{"num_classes": 2, "norm": "batchnorm", "head_dropout": 0.2, "residual_init": "zero_last", "beta2": 0.98, "final_lr_fraction": 0.1}
Rows from block 2 of a small image classifier, named by matrix and row number. Rows with one number belong to one channel. Each number is 128 + 24 x the weight over its row's rms, rounded and kept within 0 to 255. All counts start at 0.
Before each channel's rows are labels from the 100 images, of 14976, where the channel reaches its highest value: "place" is the part of the image that holds the peak. Only what is clearly more common there than usual is listed. The data: microscope photos of single blood and bone marrow cells.
# convs0: expand pointwise conv (model.blocks.2.convs.0.weight, 240x40x1x1), inputs 0-39
# convs1: depthwise 5x5 conv (model.blocks.2.convs.1.weight, 240x1x5x5), a 5x5 kernel
# convs2: project pointwise conv (model.blocks.2.convs.2.weight, 40x240x1x1, transposed), outputs 0-39

place: centre
convs0.53 [109 116 189 116 104 127 105 154 102 155 110 109 116 106 145 146  95 110 135 120 147  96 116 140 122 128 114  96 111 159  90 140 119 128 181  85 134 120 122  91]
convs1.53 [174 187 149 119 122 165 180 125 115 116 160 148 125 116 114 146 141 118 111 113 145 136 118 109 116]
convs2.53 [124 171 149 138 103 111 135 143  89 160 173 161 136 133 124 128  96 118 116 155 149 127 154 131 114 113 119  87 109 128 109 131 155 129 136 120  84  76  83 127]

place: top centre
convs0.68 [ 82 116 130 127 124 130 137 108 131 112 115 124 170 133 120 117 125 218 133 116 105 182 110 122 115 104 134 147 117 102 142 114 113 141  92 143 136  93 115 140]
convs1.68 [161 181 172 150 141 155 172 173 150 141 138 149 144 128 123 132 123 122 112 111 141 128 117 109 109]
convs2.68 [156 150 168 134 106 109 131 165  93 125 109 171 146 152 142 163  96 120 142 167 131 112 126 125 129 109 137 113 114 110 101 135 129 121 148  97  85 104  84 164]

place: top right
convs0.55 [115 119 129 128  68 141 139 146 132 118 135 114 138 131 128 153  75 115 145 166 117 126 129 122 119 151 144 123 155 126 114  79 124  87 110  78 149 150 138  74]
convs1.55 [135 118  95  93  97 116 102  89 118  95 121  98  78  93  84 135 125 110 119 116 133 128 118 121 120]
convs2.55 [137 147 161 155 134 125 156 145  85 154 173 119 126 154 105  94  98 142 142 154 125 123 134  96 140 109  99 112  76 123  86  98 148  95 117 115 132 121 144 104]

place: bottom left; bottom centre
convs0.46 [138 133 133 159  36 141 120 145 128 141 133 136 106 103 150 135  82 122 128 145 116 116 147 150 111 132 134 122 154 134 118 104 160 120 147  83 124 138 116  84]
convs1.46 [112  96 112 143 139 113  82  92 121 131 112  92  81 106 123 124 105 113 116 134 107  93  92 102 123]
convs2.46 [154 137 120 147  88 159 182 152 131 124 163 151 105 155 121 125  91 152 132 165 132 122 158 116 126  99 122 107  95 108 107 135 158 110 111  99 103 112 129  86]

place: middle left
convs0.27 [120 130 148 178 144 156 134 118 105  91 137 105  69 114  97 126 138 109  94 145  90 113 163 100 119 167 129 119 118 157 123 135 165 105 140 108 104 131 113 114]
convs1.27 [137 124 123 159 199 128 106 117 137 175 135 102 112 128 153  99  93 118 138 139 107 106 120 136 144]
convs2.27 [107 103  69 153 102 172 154 145 106 135 173  97 104 162 126 129 155 151 122 144 132 108 150 133 129 113 148 131 121 101 156 121 153  90 101 117 114 150 151 117]

place: top right; top left
convs0.43 [132 136 123 116 154 119 138  99 145 119 133 116 162 116 119 115 140 211 129 101 102 182 118 106  78  89 126 140 138 124 129 164 116 130 115 117 118 131  98 130]
convs1.43 [133 127 153 183 217 138 133 125 136 146 103 105 126 131 128 100 125 125 127 129 134 136 128 133 144]
convs2.43 [107  97  96 128 135  99 142 156 160 139 105 134 123 161 134 135 144 156 128 131 108 109 107 145 108 153 189 185  87 114 152 104 115 106 118 123 105 111 120 106]

place: middle right
convs0.21 [140 145 102 154 108 138 167  96 157 153 180 127 152 156 109 112 128 153 128 130 120 156 171 118 125 106 186 171 137 120 143 134 170 119 125 111 118 127 116 118]
convs1.21 [ 81 108 120 130 135  85 111 130 144 132 109 128 151 185 133  98 113 151 177 134 107 122 146 142 115]
convs2.21 [104 117 168 153 137 104 107 167 103 166  95 139 172 147 145 164 151 129 130 161 102 113 128 116 143  90 115 111 105 135 146 114 144 123 127 134 102 105 100 174]

place: middle left; centre
convs0.79 [123 121 137 171  71 107 134 148 142 149 156 107  75 142 150 136  88 114 131 154  98 111 164 128 130 156 146 135 149 135 132  96 161 115 130 108 123 144 109  88]
convs1.79 [ 89  99 122 143 146  85  85 120 134 143  80  92 130 129 129  86  99 122 135 138 121 102 114 122 129]
convs2.79 [153 139  93 169  82 166 174 147 133 126 173 123  88 156 102 129  86 133 141 155 129 142 124 132 130 100 134 127 114 131 114 131 135 116 135 129 122 105 132  72]

place: top right
convs0.106 [119 132  96 112 150 128 150  93 147 130 145 114 161 144 118 108 155 151 155  85 129 155 114 137 133  78 138 166 119  87 161 124 108 144  90 166 130 130 150 158]
convs1.106 [151 165 165 178 151 144 152 164 196 155 129 131 127 137 126 116 124 122 133 135 128 127 132 141 132]
convs2.106 [169 170 157 135 123 128 142 147 102 141 149 143 180 119 115 159 111 157 115 160  99 117 154  96 121 104  86 103 119 132 102 108 143 148 132 123 101 102  98 152]

place: top centre; centre
convs0.192 [134 143 151 142  92 119 135 155 118 141 139 108 146 125 159 161  86 119 160 139 131 116 136 116 123 138 135 117 154 151 104 125 142  87 154  71 161 138  95  71]
convs1.192 [146 110  88  92 115 130  94  90  90  96 114  92 109 115 107 104 104 118 133 144 110 111 129 149 153]
convs2.192 [147 162 154 139 115 136 135 163 103 143 121 180 139 139 134 144  94 134 117 156 147 113 140 119 127 127 130  83 102 114  95 141 142 108 127 120  60  90  91 132]

place: bottom centre
convs0.75 [128 135 155 148  82 129 154 134 138 161 156 117 173 149 162 159 102 138 164 118 126 139 146 137 107 113 152 150 127 133 131 110 156 117 135  86 174 133 147  79]
convs1.75 [140 144 148 152 146 105 104 114 119 117 110 113 110 109  86  88 113 115 113 105 105  90  82 101 107]
convs2.75 [134 148 113 188  80 136 143 129 151 160 126 131 131 147 106 112 102 124 139 144 126 123 154 130 118 159 162 177 127 140 143 154 170  96 126 114 123 110 128  75]

place: top centre
convs0.225 [172 162  93 104 161 130 145  88 139 128 144 133 120 140 100  97 157 140 131 133 126 127 117  76 133 106 139 159 123 115 167 127 116 153 111 157  79 127 149 159]
convs1.225 [140 142 167 156 158 136 145 162 151 151 131 152 161 159 145 104 110 133 135 139  84  83 119 133 143]
convs2.225 [145 122 166 132 117 125 171 182 115 136 139 133 134 145 133 141  92 149 141 136 136 110 132 134 135  75 106  95 103 104 103 135 128  95 111  93  77  92 117 117]

place: centre
convs0.8 [138 156 137 154 115 124 125 134 136  73 127 109 101 129  83 128 116 125  88 186 112 127 149 104 130 174 133 113 136 136 114  74 146 105 141 105 151 144 111 106]
convs1.8 [135 143 137 125 122 146 165 156 145 127 166 168 145 126 120 152 184 157 131 128 144 157 160 156 149]
convs2.8 [119 125 130 130 127 129  66  85 144 140 111 122 131  51 116 125 146 134 126 138 111 123 130 120 153 150 139 144 125 119 145 111 129 187 110 167 159 144 121 157]

place: centre
convs0.152 [132 140 140 148  88 118 118 139 127  78 131 122 123 120  96 129  93 140  98 167  96 140 142 114 121 173 135 111 141 143 116  67 139  92 146 100 145 146 112  90]
convs1.152 [157 154 143 127 134 164 154 134 134 144 152 130 143 130 149 147 148 137 108 148 185 170 146 149 170]
convs2.152 [117 133  97 139 113 159  99 121 131 166 102 152 109  79  93 149 157 136 150 144 133  96 145 117 162 146 153 143 155 103 157  91 151 128 110 141 143 142  81 134]

place: centre
convs0.9 [131 145 173 133 101 122 119 150 110 114 114 118 150 122 148 179 106 106 146 122 138 121 148 117 131 131 115 105 100 118  97 115 147 106 118  89 203 101 106  93]
convs1.9 [127 154 194 190 119 151 158 161 141 106 129 153 156 139 109 133 134 139 133 128 123 127 125 115 126]
convs2.9 [ 98  85 103 148 166  99 130 115 145 103 114  98 164 134 156  92 153 109  91 103  99 150 110 152 124 147 157 153 146 132 166 143 115 128 137 127 151 158 151 119]

place: bottom centre; centre
convs0.114 [153 117 117 105 116 103 124 125 131 123 144 139 143 124  90 129 132 133 116 199 113 138 111 122 114 156 130 125 187 120 152 102 114 124 124 110 126 202 118  98]
convs1.114 [144 129  98  86  89 144 114 112 115  89 117 104  92  97 109 100 105 117 125 124  86 100 117 130 127]
convs2.114 [134 148 127 175 125  93 147  96  90 111 129 139 148 155 124  70 123 111 134 108 150 140 105 148 136 179 164 118  90 137 108 133 113 124 140  95 106 141 129  98]

place: middle right
convs0.145 [130 135 156 163  64 125 121 150 124 141 116 136 161 128 171 163  81 139 172 135 112 148 141 147 135 131 137 123 148 121 114 116 149 106 142 103 169 136 113  87]
convs1.145 [135 131 112 107 111 127 114  98  78  77 155 135 118 110 101 151 128 118 102  85 141 131 110 109  93]
convs2.145 [144 127 126 161  84 140 138 138 117 147 142 137 168 162 139 150 110 160 104 136 108  98 190 135 118 145 161 155 102 102 103 141 165 129 113 127 110  93 113 108]

place: middle right; centre
convs0.195 [111 123 129 131  99 102 149 142 139 144 141 133 160 139 170 142 111 126 194 139 144 137 135 144 114 116 165 145 152  80 137 125 139  91  91  90 146 129 120  86]
convs1.195 [133 140 106  93 114 129 130 121  95  74 135 148 147 128 120 133 113 122  97  74 138 124 119 108  77]
convs2.195 [144 148 119 156  95 147 140 132 108 156 193 132 162 138 125 140 100 140 121 150  97 121 173 119 114 122 144 147 105 125 110 127 201 121 119 122 126  98 128 107]

place: top centre
convs0.171 [122 123 122 134  99 122 105 129  97 138 101 155 155  94 160 121 121 144 168 105 154 142 112 147 108 117 121 107 139 116 113 170 116  85 133  84 153 113 122  65]
convs1.171 [109  72  87 106 135 104 112  94  88 138 133 118  96 113 118 140 130 125 119 124 155 167 148 132 152]
convs2.171 [143 152 157 116 116 142 123 171  90 140 137 151 143 135 132 171  83 154 108 135 108 115 162 127 141  87  84  79 129 124  99 141 146 118 115 154  93 122 141 129]

place: middle right; centre
convs0.87 [105  99 176 125 107 124  99 146  96 139 114 107 159 104 160 149 112 119 149 128 162 117 104 173 116 139 106  93 116 138  95 144 113 105 118 118 173 105  98 112]
convs1.87 [145 151 131 134 155 148 141 123 126 131 157 142  92 115 120 165 145 123 113 111 136 104  76  78  89]
convs2.87 [126 193 149 136  88 150 107 133  81 151 159 178 163 147 129 107  98 140 131 145 149 113 152 136 117 116 152 125 106 121  89 134 140 137 127 124 143 111 112  99]

place: top right
convs0.202 [164 159  83 155 133 143 161  98 161 107 172 124 124 156 118  96 144 128 143 137 157 143 155 142 167 119 165 146 133 118 147 118 148 140 109 135  80 117 151 124]
convs1.202 [135 129 142 173 194 125 122 123 135 156 113 101  99 106 128  95  94 107 115 138 111 109 108 104 119]
convs2.202 [133 130 115 148 129 113 172 126 154  98 154 110 129 185 155 117 128 146 108 147 140 142 127 107 166  95 113 131 127  78 153 129 147 103 133 101 110 115 181 100]

place: centre
convs0.44 [114 138 146 142  86 121 116 153 129  81 139 121 116 128 102 139 112 140  94 149 104 136 133  99 110 176 138 115 133 145 121  71 133  87 148  91 141 142 108  83]
convs1.44 [135 143 146 126 118 126 142 161 139 124 133 161 153 122 128 135 185 163 122 132 159 175 169 151 153]
convs2.44 [128 142 143 111 119 145  96  89 150 131 110 132 126  70 126  99 144 151 143 133 134 113 148 125 163 134 136 129 128  95 150 112 137 174 114 166 167 146 117 189]

place: middle right
convs0.176 [129 131 114 161  81 115 155 148 144 136 161 127 124 139 138 145  99 124 138 187 123 124 147 125 133 135 152 124 197 111 119  88 141 120 107  95 132 158 156 101]
convs1.176 [ 96  80  82  94 100 131 109 103 100  88 117 109 108 107 111 137 121 105 113 124 136 129 105 106 117]
convs2.176 [175 104 137 161 105 121 151 172 113 126 122 129 130 160 101 149  97 144 132 166 142 128 142 143 129  79 115  98  93 120  93 154 150 119 123 138 105  82 138 115]

place: bottom centre
convs0.101 [143 143 153 173  73 132 146 128 135 166 160 116 162 141 162 139 103 133 154 127 142 131 161 131 124 119 169 150 133 127 127 111 169 116 144  85 144 135 141  86]
convs1.101 [130 130 125 141 145 102  97 121 117 117 112 104 105  94  71 104 101 108 103 114 109  94  96  97 112]
convs2.101 [165 139 125 133  95 141 159 143 144 158 151 143 126 123  90 157  90 124 149 172 131 118 174 112 125 116 118 137 110 140 130 133 160 121 128 100  87  90  94  89]

place: top centre
convs0.74 [114 121 131 147 101 133 145 132 135 155 147 135 116 135 158 129 100 131 159 146 116 129 142 113 131 127 169 126 175 125 127 149 150  80 124  68 130 150  94  64]
convs1.74 [113  94  83  83  99 105  89  89  91  91 116 114 113 111 103 120 121 123 126 121 126 125 130 136 128]
convs2.74 [159 167 131 145 103 153 142 162 102 145 135 157 157 142 122 151  89 120 117 148 123 112 151 128 127 127 129 104  94 109  95 129 143 108 121 121  72  84  84 109]

place: top right
convs0.88 [143 139 142 109 143 135 142 100 128 156 120 167 146 136 150 101 130 173 126  81 143 181 131  94 135 100 131 152 108 116 152 169 124 119 118  92 144 108 106  89]
convs1.88 [105  95  90  65  60 117 125 125 105 112 131 138 137 122 119 140 144 148 135 122 141 141 139 125 125]
convs2.88 [110 173 109 140 118 122 126 154  92 139 103 150 153 142 142 120 107 156 104 167 130 122 162 120 117 118 162 126 105 114 113 149 172 134 101 124  84 103  72 128]

place: top centre
convs0.32 [150 144  91 163 153 157 158  99 142  92 167 135 102 150  95 100 161 121 107 144 126 131 157 127 154 135 155 148 143 121 156 114 151 132 107 134  72 110 115 134]
convs1.32 [158 135 145 165 172 145 120 130 132 136 133 103 100 115 132  96  83  93 111 125 102  91  99 112 117]
convs2.32 [121 115 135 105 121 127 155 108 144  97 160 153 125 185 143 131 104 140 150 129 143 140 127 112 141  66 124  99 158  69 112 156 130 104 130 100 128 129 162 125]

place: bottom centre
convs0.136 [128 137 135 158  85 130 143 135 137 159 153 121 179 139 166 153  96 130 166 121 138 131 163 131 126 113 155 142 129 133 127 119 164 103 128  75 156 136 135  76]
convs1.136 [145 146 143 145 143 118 105 111 118 129  88  93  97  94  96 107  94  98 109  98 121 104  97 105 113]
convs2.136 [130 146 120 143 111 140 120 156 113 166 101 151 140 142 126 144 113 124 142 186 119 102 144 121 146 159 160 158 104 116 126 142 163 103 154 116  84  83  93  99]

place: centre
convs0.147 [137 149 167 130 115 128  94 147  96 118  89 137 130  94 136 181 108 102 130 139 133 121 114 128 127 137  96  90 123 124  96 127 113  95 122  91 162 128  92  80]
convs1.147 [133 146 201 181 107 133 128 164 146 100 122 131 154 146 112 109 125 136 125 106 121 135 132 108 112]
convs2.147 [116  94 100 167 166  91 119 124 137 123 150  70 156 127 115 138 162  84 108 117 101 155 128 136  96 150 142 138 156 163 146 151 125 129 144 137 152 132 153 115]

place: centre
convs0.174 [120 134 160 133 103 124 119 160 134 120 130 120 143 129 150 179  98 110 142 131 123 119 142 110 143 136 133 106  97 129 100 112 143  86 125  95 209 102 101 102]
convs1.174 [127 148 198 195 135 154 156 161 150 125 133 143 155 138 121 135 138 142 139 132 126 127 128 125 129]
convs2.174 [ 88 108 110 127 161  96 126 119 150  96 102  99 139 131 161  94 153 109 100 102 120 144  87 151 117 150 148 154 147 142 154 163  91 125 138 128 150 165 152 131]

place: top right
convs0.73 [100 125 125 103 154 126 110 127 105  90  93 142  99 105  77 117 148 147 102 131 124 146  85  97 116 141 114 119 112 129 135 126  94 141 122 175 128 122 100 185]
convs1.73 [137 152 167 152 136 154 155 169 167 159 154 164 162 158 151 128 132 140 131 139 129 134 143 152 145]
convs2.73 [148 133 169 110 121 143 129 163 133 127 113 141 135 144 149 183 105 125 116 194 119 106 135 124 148 103 130 106 106 136 120 130 131 108 160  94  73  98 114 110]

place: centre
convs0.162 [128 142 145 153 111 119 121 137 132  75 132 110  98 125  82 124 113 119  89 172 110 126 141 105 131 177 134 106 131 137 110  74 137 101 140 103 154 150 100 100]
convs1.162 [130 140 138 122 118 138 161 157 142 124 161 167 145 126 119 156 188 163 134 125 138 157 164 153 146]
convs2.162 [120 132 132 120 126 128  70  99 148 131 117 122 132  46 119 127 144 141 124 132 114 126 131 119 153 144 137 141 122 119 145 108 130 197 108 169 156 134 124 159]

place: top centre
convs0.191 [115 116 130 128  79 106 137 151 136 127 121 142 124 118 149 165  94  99 146 192 138 104 115 112 122 138 146 111 192 114  99 118 108 106 113 107 144 163 117 107]
convs1.191 [134 121  97  91  96 137 122 102  76  87 129 127 113  85  85 115 127 127 110 104 132 136 129 113 105]
convs2.191 [139 130  96 159 113 149 133 142 127 135 136 120 103 152 113  89 115 164 150 131  96 104 162 136 150 108 137 146  98  88 134  98 164 102  96 101 100 105 101  87]

place: middle right; bottom right
convs0.28 [149 153 114 116 127 120 160 118 157 109 158 141 115 165 117 123 129 129 111 137 156 128 146 140 152 122 124 121 118 120 102  93 140 196 124 158 120  96 191 162]
convs1.28 [101 124 166 131 103  97 124 169 133 107 114 135 170 144  96 141 146 147 114  93 143 139 126  99  87]
convs2.28 [146 184 156 152 143 132 135 170 119 136 102 119 140 161 138 158 144 128 125 145 136 103 124 135 189 137 123 100  80 131 138  93 138 100 117 100 123  92 142 114]

place: bottom left
convs0.100 [144 130 119  93 131 151 131 109 142 141 153 108  75 173 145 105 120 116 108 113 109 105 140 129 157 107 133 129 122 116 134 122 121 183 120 161  85 120 184 156]
convs1.100 [139 150 162 166 161 134 135 148 158 146 116 127 139 148 154 102 114 131 119 125  88  75  93 106 127]
convs2.100 [162 128 108 154 140 150 161 156 134 127 161 130 106 136  98 104 114 166 146 125  94 101 145 141 106 123  83 122 106  83 122 104 137  90 102  95 110  93 123 116]

place: centre; bottom centre
convs0.222 [135 140 168 126 106 120 100 145  94 124  97 139 131  86 137 177  94 101 127 140 140 121 116 125 126 136  96  87 131 128  93 127 115  88 129 101 168 136 101  86]
convs1.222 [134 140 212 199 128 128 124 154 149 128 122 117 129 135 131 115 113 119 125 133 115 127 129 118 122]
convs2.222 [104 112 101 119 162  97 134 144 123 117 104 101 125 132 129 137 157  88 120 102 139 137 108 151  55 116 107 119 145 174 139 167  84 121 154 144 132 136 126 128]

place: bottom centre; bottom left
convs0.220 [143 135 128 152  74 131 154 113 135 163 143 102 123 134 133 125 104 122 130 139 116 115 174  95  91 110 151 132 154 143 121 110 183 101 151  83 121 141 131  86]
convs1.220 [109 101 119 130 147 101  88  83  97 113  92  79  96  95 116 106 114 112 111 128 121 134 135 126 134]
convs2.220 [136 128 142 161 104 143 163 160 122 124 144 134 106 151 139 156  66 130 130 159 144 126 127 130 117  74 106 109  86 129 116 146 139 107 149  93 104  92 117  94]

place: middle left; centre
convs0.121 [ 95 120 136 180 111 133 119 129 110 172 139 125 106  94 164 128 100 122 158 135 110 126 154 144 106 118 129  91 161 148  98 153 164 102 147  96 120 131 103  91]
convs1.121 [123 105 108 123 166 127 102  89 121 167 116  92  85 114 159 111 115 122 124 157 117 129 151 149 164]
convs2.121 [106 167 128  99 113 137 147 158 127 112 119 143 106 156 147 128 101 137 102 131 145 116 155  90 167  82 138  96 126  81 128 153 145 124 125 105  87 127 149  84]

place: bottom centre
convs0.54 [ 90  93 136 124 155 143 105  94 101 151 111 145 109  96 140  98 161 127 143  75 123 135 122  97 108 106 115 143  85 144 154 163 131 117 155 125  89 107 125 121]
convs1.54 [132 143 168 178 170 139 142 165 165 184 143 149 142 135 144 138 133 131 138 136 145 139 135 136 135]
convs2.54 [186 125 111 203 105 139 145 141  99 137 132 158  98 152 117 146 107 153 171 143 142 132 138 144 146  99 133 125  96 104 121 109 152 142 124 101 136 137 110 121]

place: bottom centre
convs0.204 [163 138 150  99 164 141 103  97  98 122 113 127  85 131 114  83 149 120 107  97 127 120 129  89 128 120 111 128  88 143 146 158 118 160 128 148  74 107 133 144]
convs1.204 [144 155 170 176 155 149 147 156 151 150 148 152 161 151 174 129 132 134 125 151 105 116 126 121 133]
convs2.204 [165 109 129 153 104 138 159 159 119 151 151 138 121 144  93 123  93 148 156 130 119 101 151 118 131 112 106 142  95  90 111 120 152  88 100  91  91 104 129  90]

place: bottom centre; centre
convs0.108 [ 95  94 157 124 109 139 129 131 113 159 145 102 104 112 163 142  67 120 149 142 125 115 138 131  96 118 139 109 138 134  88 153 147  92 134  94 133 158  97  87]
convs1.108 [162 158 151 161 153 143 123 117 124 125 138 108 103 107  97 123 120 105  93  99 112 102  93  88 101]
convs2.108 [136 181 137 138 129 139 120 147  84 133 164 143 154 143 146 152 121 130 139 140 154 106 167 108 108 114 107 105 106 126 112 128 160 133 140  93  57 104 112 129]

place: top centre; top left
convs0.11 [ 88  94 117 101 160 122 124 109 107 102  93 149 117 105  96 105 174 141 104 117  99 136  91 135 112 127 104 127 106 117 152 137  93 138 105 163 112 123 103 168]
convs1.11 [123 147 178 174 169 126 144 180 176 158 123 148 151 135 132 123 116 114 119 123 125 128 127 124 126]
convs2.11 [137 123 176 128 126  99 111 181 112 118 113 126 167 122 142 201 104 133 147 159 130 139 141 133 131  86 150  96 119 126 130 136 131 102 161 115 105 121  99 118]

place: middle right
convs0.164 [120 126 150 172 100 120 121 148 113 153 136 109 177 116 156 158 105 128 168 132 124 128 159 114  99 144 159 132 134 142 129 133 161  97 147  79 157 122 120  80]
convs1.164 [116 101  90  89  92 121 114 119 117 107 142 129 125 125 134 123  98  96 104 116 110  87  91  89 103]
convs2.164 [147 179 134 156 118 145 132 141 104 143 122 178 136 138 138 128  95 137 116 161 116 109 143 107 138 157 129 129 109 130 107 127 144 109 145 125  79  77  71 102]

place: bottom centre
convs0.51 [142 154 144 119  95 122 113 148 114 132 119 123 178 110 170 146 116 122 188 106 159 105 123 173 145 127 129 114 102 143 123 130 134 108 142  90 155  91 127  89]
convs1.51 [133 139 146 111  97 108 132 132 103 119 114  87  84 121  87 131  92 138 124  88 147 125 111  89 154]
convs2.51 [ 83 145 144 156  92 126 118 162  98 149 124 156 124 144 138 128  95 133 147 114 127 121 187 129 107 126 142 119 135 119 116 106 170 124  92 177 102  97 149 146]

place: bottom left
convs0.71 [119 135  83 119 140 135 157  77 154 131 136 129 127 141  95  91 152 145 120  99 126 143 121 127 115  78 154 169 117 121 160 118 125 155 108 167 100 127 141 173]
convs1.71 [145 169 157 138 132 139 153 159 168 139 138 158 166 176 153 138 134 149 157 159 126 128 140 141 129]
convs2.71 [147 173 150 140 112 127 138 152  90 145 129 164 143 152 140 142  95 140 119 160 148 112 153 115 132 117 127 110  92 118 107 136 152 123 133 102  69  86  82 121]

place: bottom centre
convs0.113 [117 107 152 150 138 130 125 118 131 216 141 127 112 111 168 114 123 150 155 116 138 131 140 161 103 127 133 120 112 137 136 181 160 119 163 129 102  99 107 132]
convs1.113 [139 137 157 185 179 115 113 135 163 184 127 119 111 122 153 110 118 113 106 133 112 122 119 122 121]
convs2.113 [111 166 120 182  85 127 135 144 116 129  82 149 124 161 129 109  94 130 140 124 140 124 127 144 116 128 131  97  71 123  90 154 149 143 122  93 137 105 151 100]

place: middle right; centre
convs0.118 [161 174 130 157 136 152 133 132 131 142 120 142 147 126 153 135 149 100 163  78 181  89 127 126 120 117 126 140 125  86 141 133 133 137  93 124 137  69 146 128]
convs1.118 [164 120  99  94 100 132 103 139 148 115 161 150 106 138 163 167 166 122 114 138 124 149 117  92 109]
convs2.118 [114 125 181  85 139 138 132 113 118 112 160 128 103 148 136 129 115 128 126 111 123 145 178  65 114 146 119 133 133 153 123  90 167 128 152 100  99 129 166 127]

place: centre
convs0.24 [129 147 123 142  86 114 115 150 115  69 117 110 129 112 110 154 105 134 115 164 104 146 125 127 119 178 133 116 160 145 127  66 124 105 153 101 150 152 117 102]
convs1.24 [167 147 143 148 134 175 163 144 129 114 151 174 152 127 121 133 146 147 140 144 163 156 151 148 154]
convs2.24 [125 133 117 149 106 157 117 111 145 141 139 140 114  79 114 111 146 158 171 144 114 123 116 132 133 113 136 134 142  75 164 126 114 145 110 155 156 164  94 189]

place: top centre
convs0.130 [133 136 164 140  72 138 119 155 102 127 128 118 128 105 140 155  73 125 139 138 131 121 138 140 114 139 114  94 139 138  84 124 142 102 119  84 144 135  97  66]
convs1.130 [141 114  88 100 116 128  76  81  96 107 120  94 106  99 101 123 114  98 108 131 134 130 132 137 143]
convs2.130 [167 172 147 157  91 145 154 153 108 156 156 164 129 144 122 135  67 130 148 140 132 118 132 121 124 120 118  94 103 112 101 134 150 105 116 112  89  95 125 112]

place: bottom left
convs0.151 [137 134 140 166  73 117 149 136 149 154 165 114 161 148 143 143  91 127 160 119 157 127 156 139 111 132 162 135 121 126 136 101 164 100 129  83 142 120 133  82]
convs1.151 [122 124 112 115 135 102 123 117 123 115 113 133 139 120 118  63  86 101 108 130  95  88  86 102 117]
convs2.151 [187 144 127 155  90 158 138 137 123 155 164 158 126 133  95 132  93 135 158 153 143 104 146 114 112 129 107 139  96 123 119 124 161 111 117 116 106  79 103 100]

place: top right; top left
convs0.26 [143 130 132 134 109 137 147 100 161 160 167  98 126 160 160 109 114 132 142 112 120 128 179 126 169  92 144 138 115  98 131 103 157 167 117 151 134 119 174 151]
convs1.26 [104 114 120 108 101 111 107 154 157 128 132 114 119 134 125 162 181 169 173 150 129 152 154 131 109]
convs2.26 [124 168 130  97 159 132 135 177 104 123 152 158 116 142 104 110 140 124 121 152 116 142 122  69 127 136  94 157 125 159 120  69 142 132 134  89 125 136 146 147]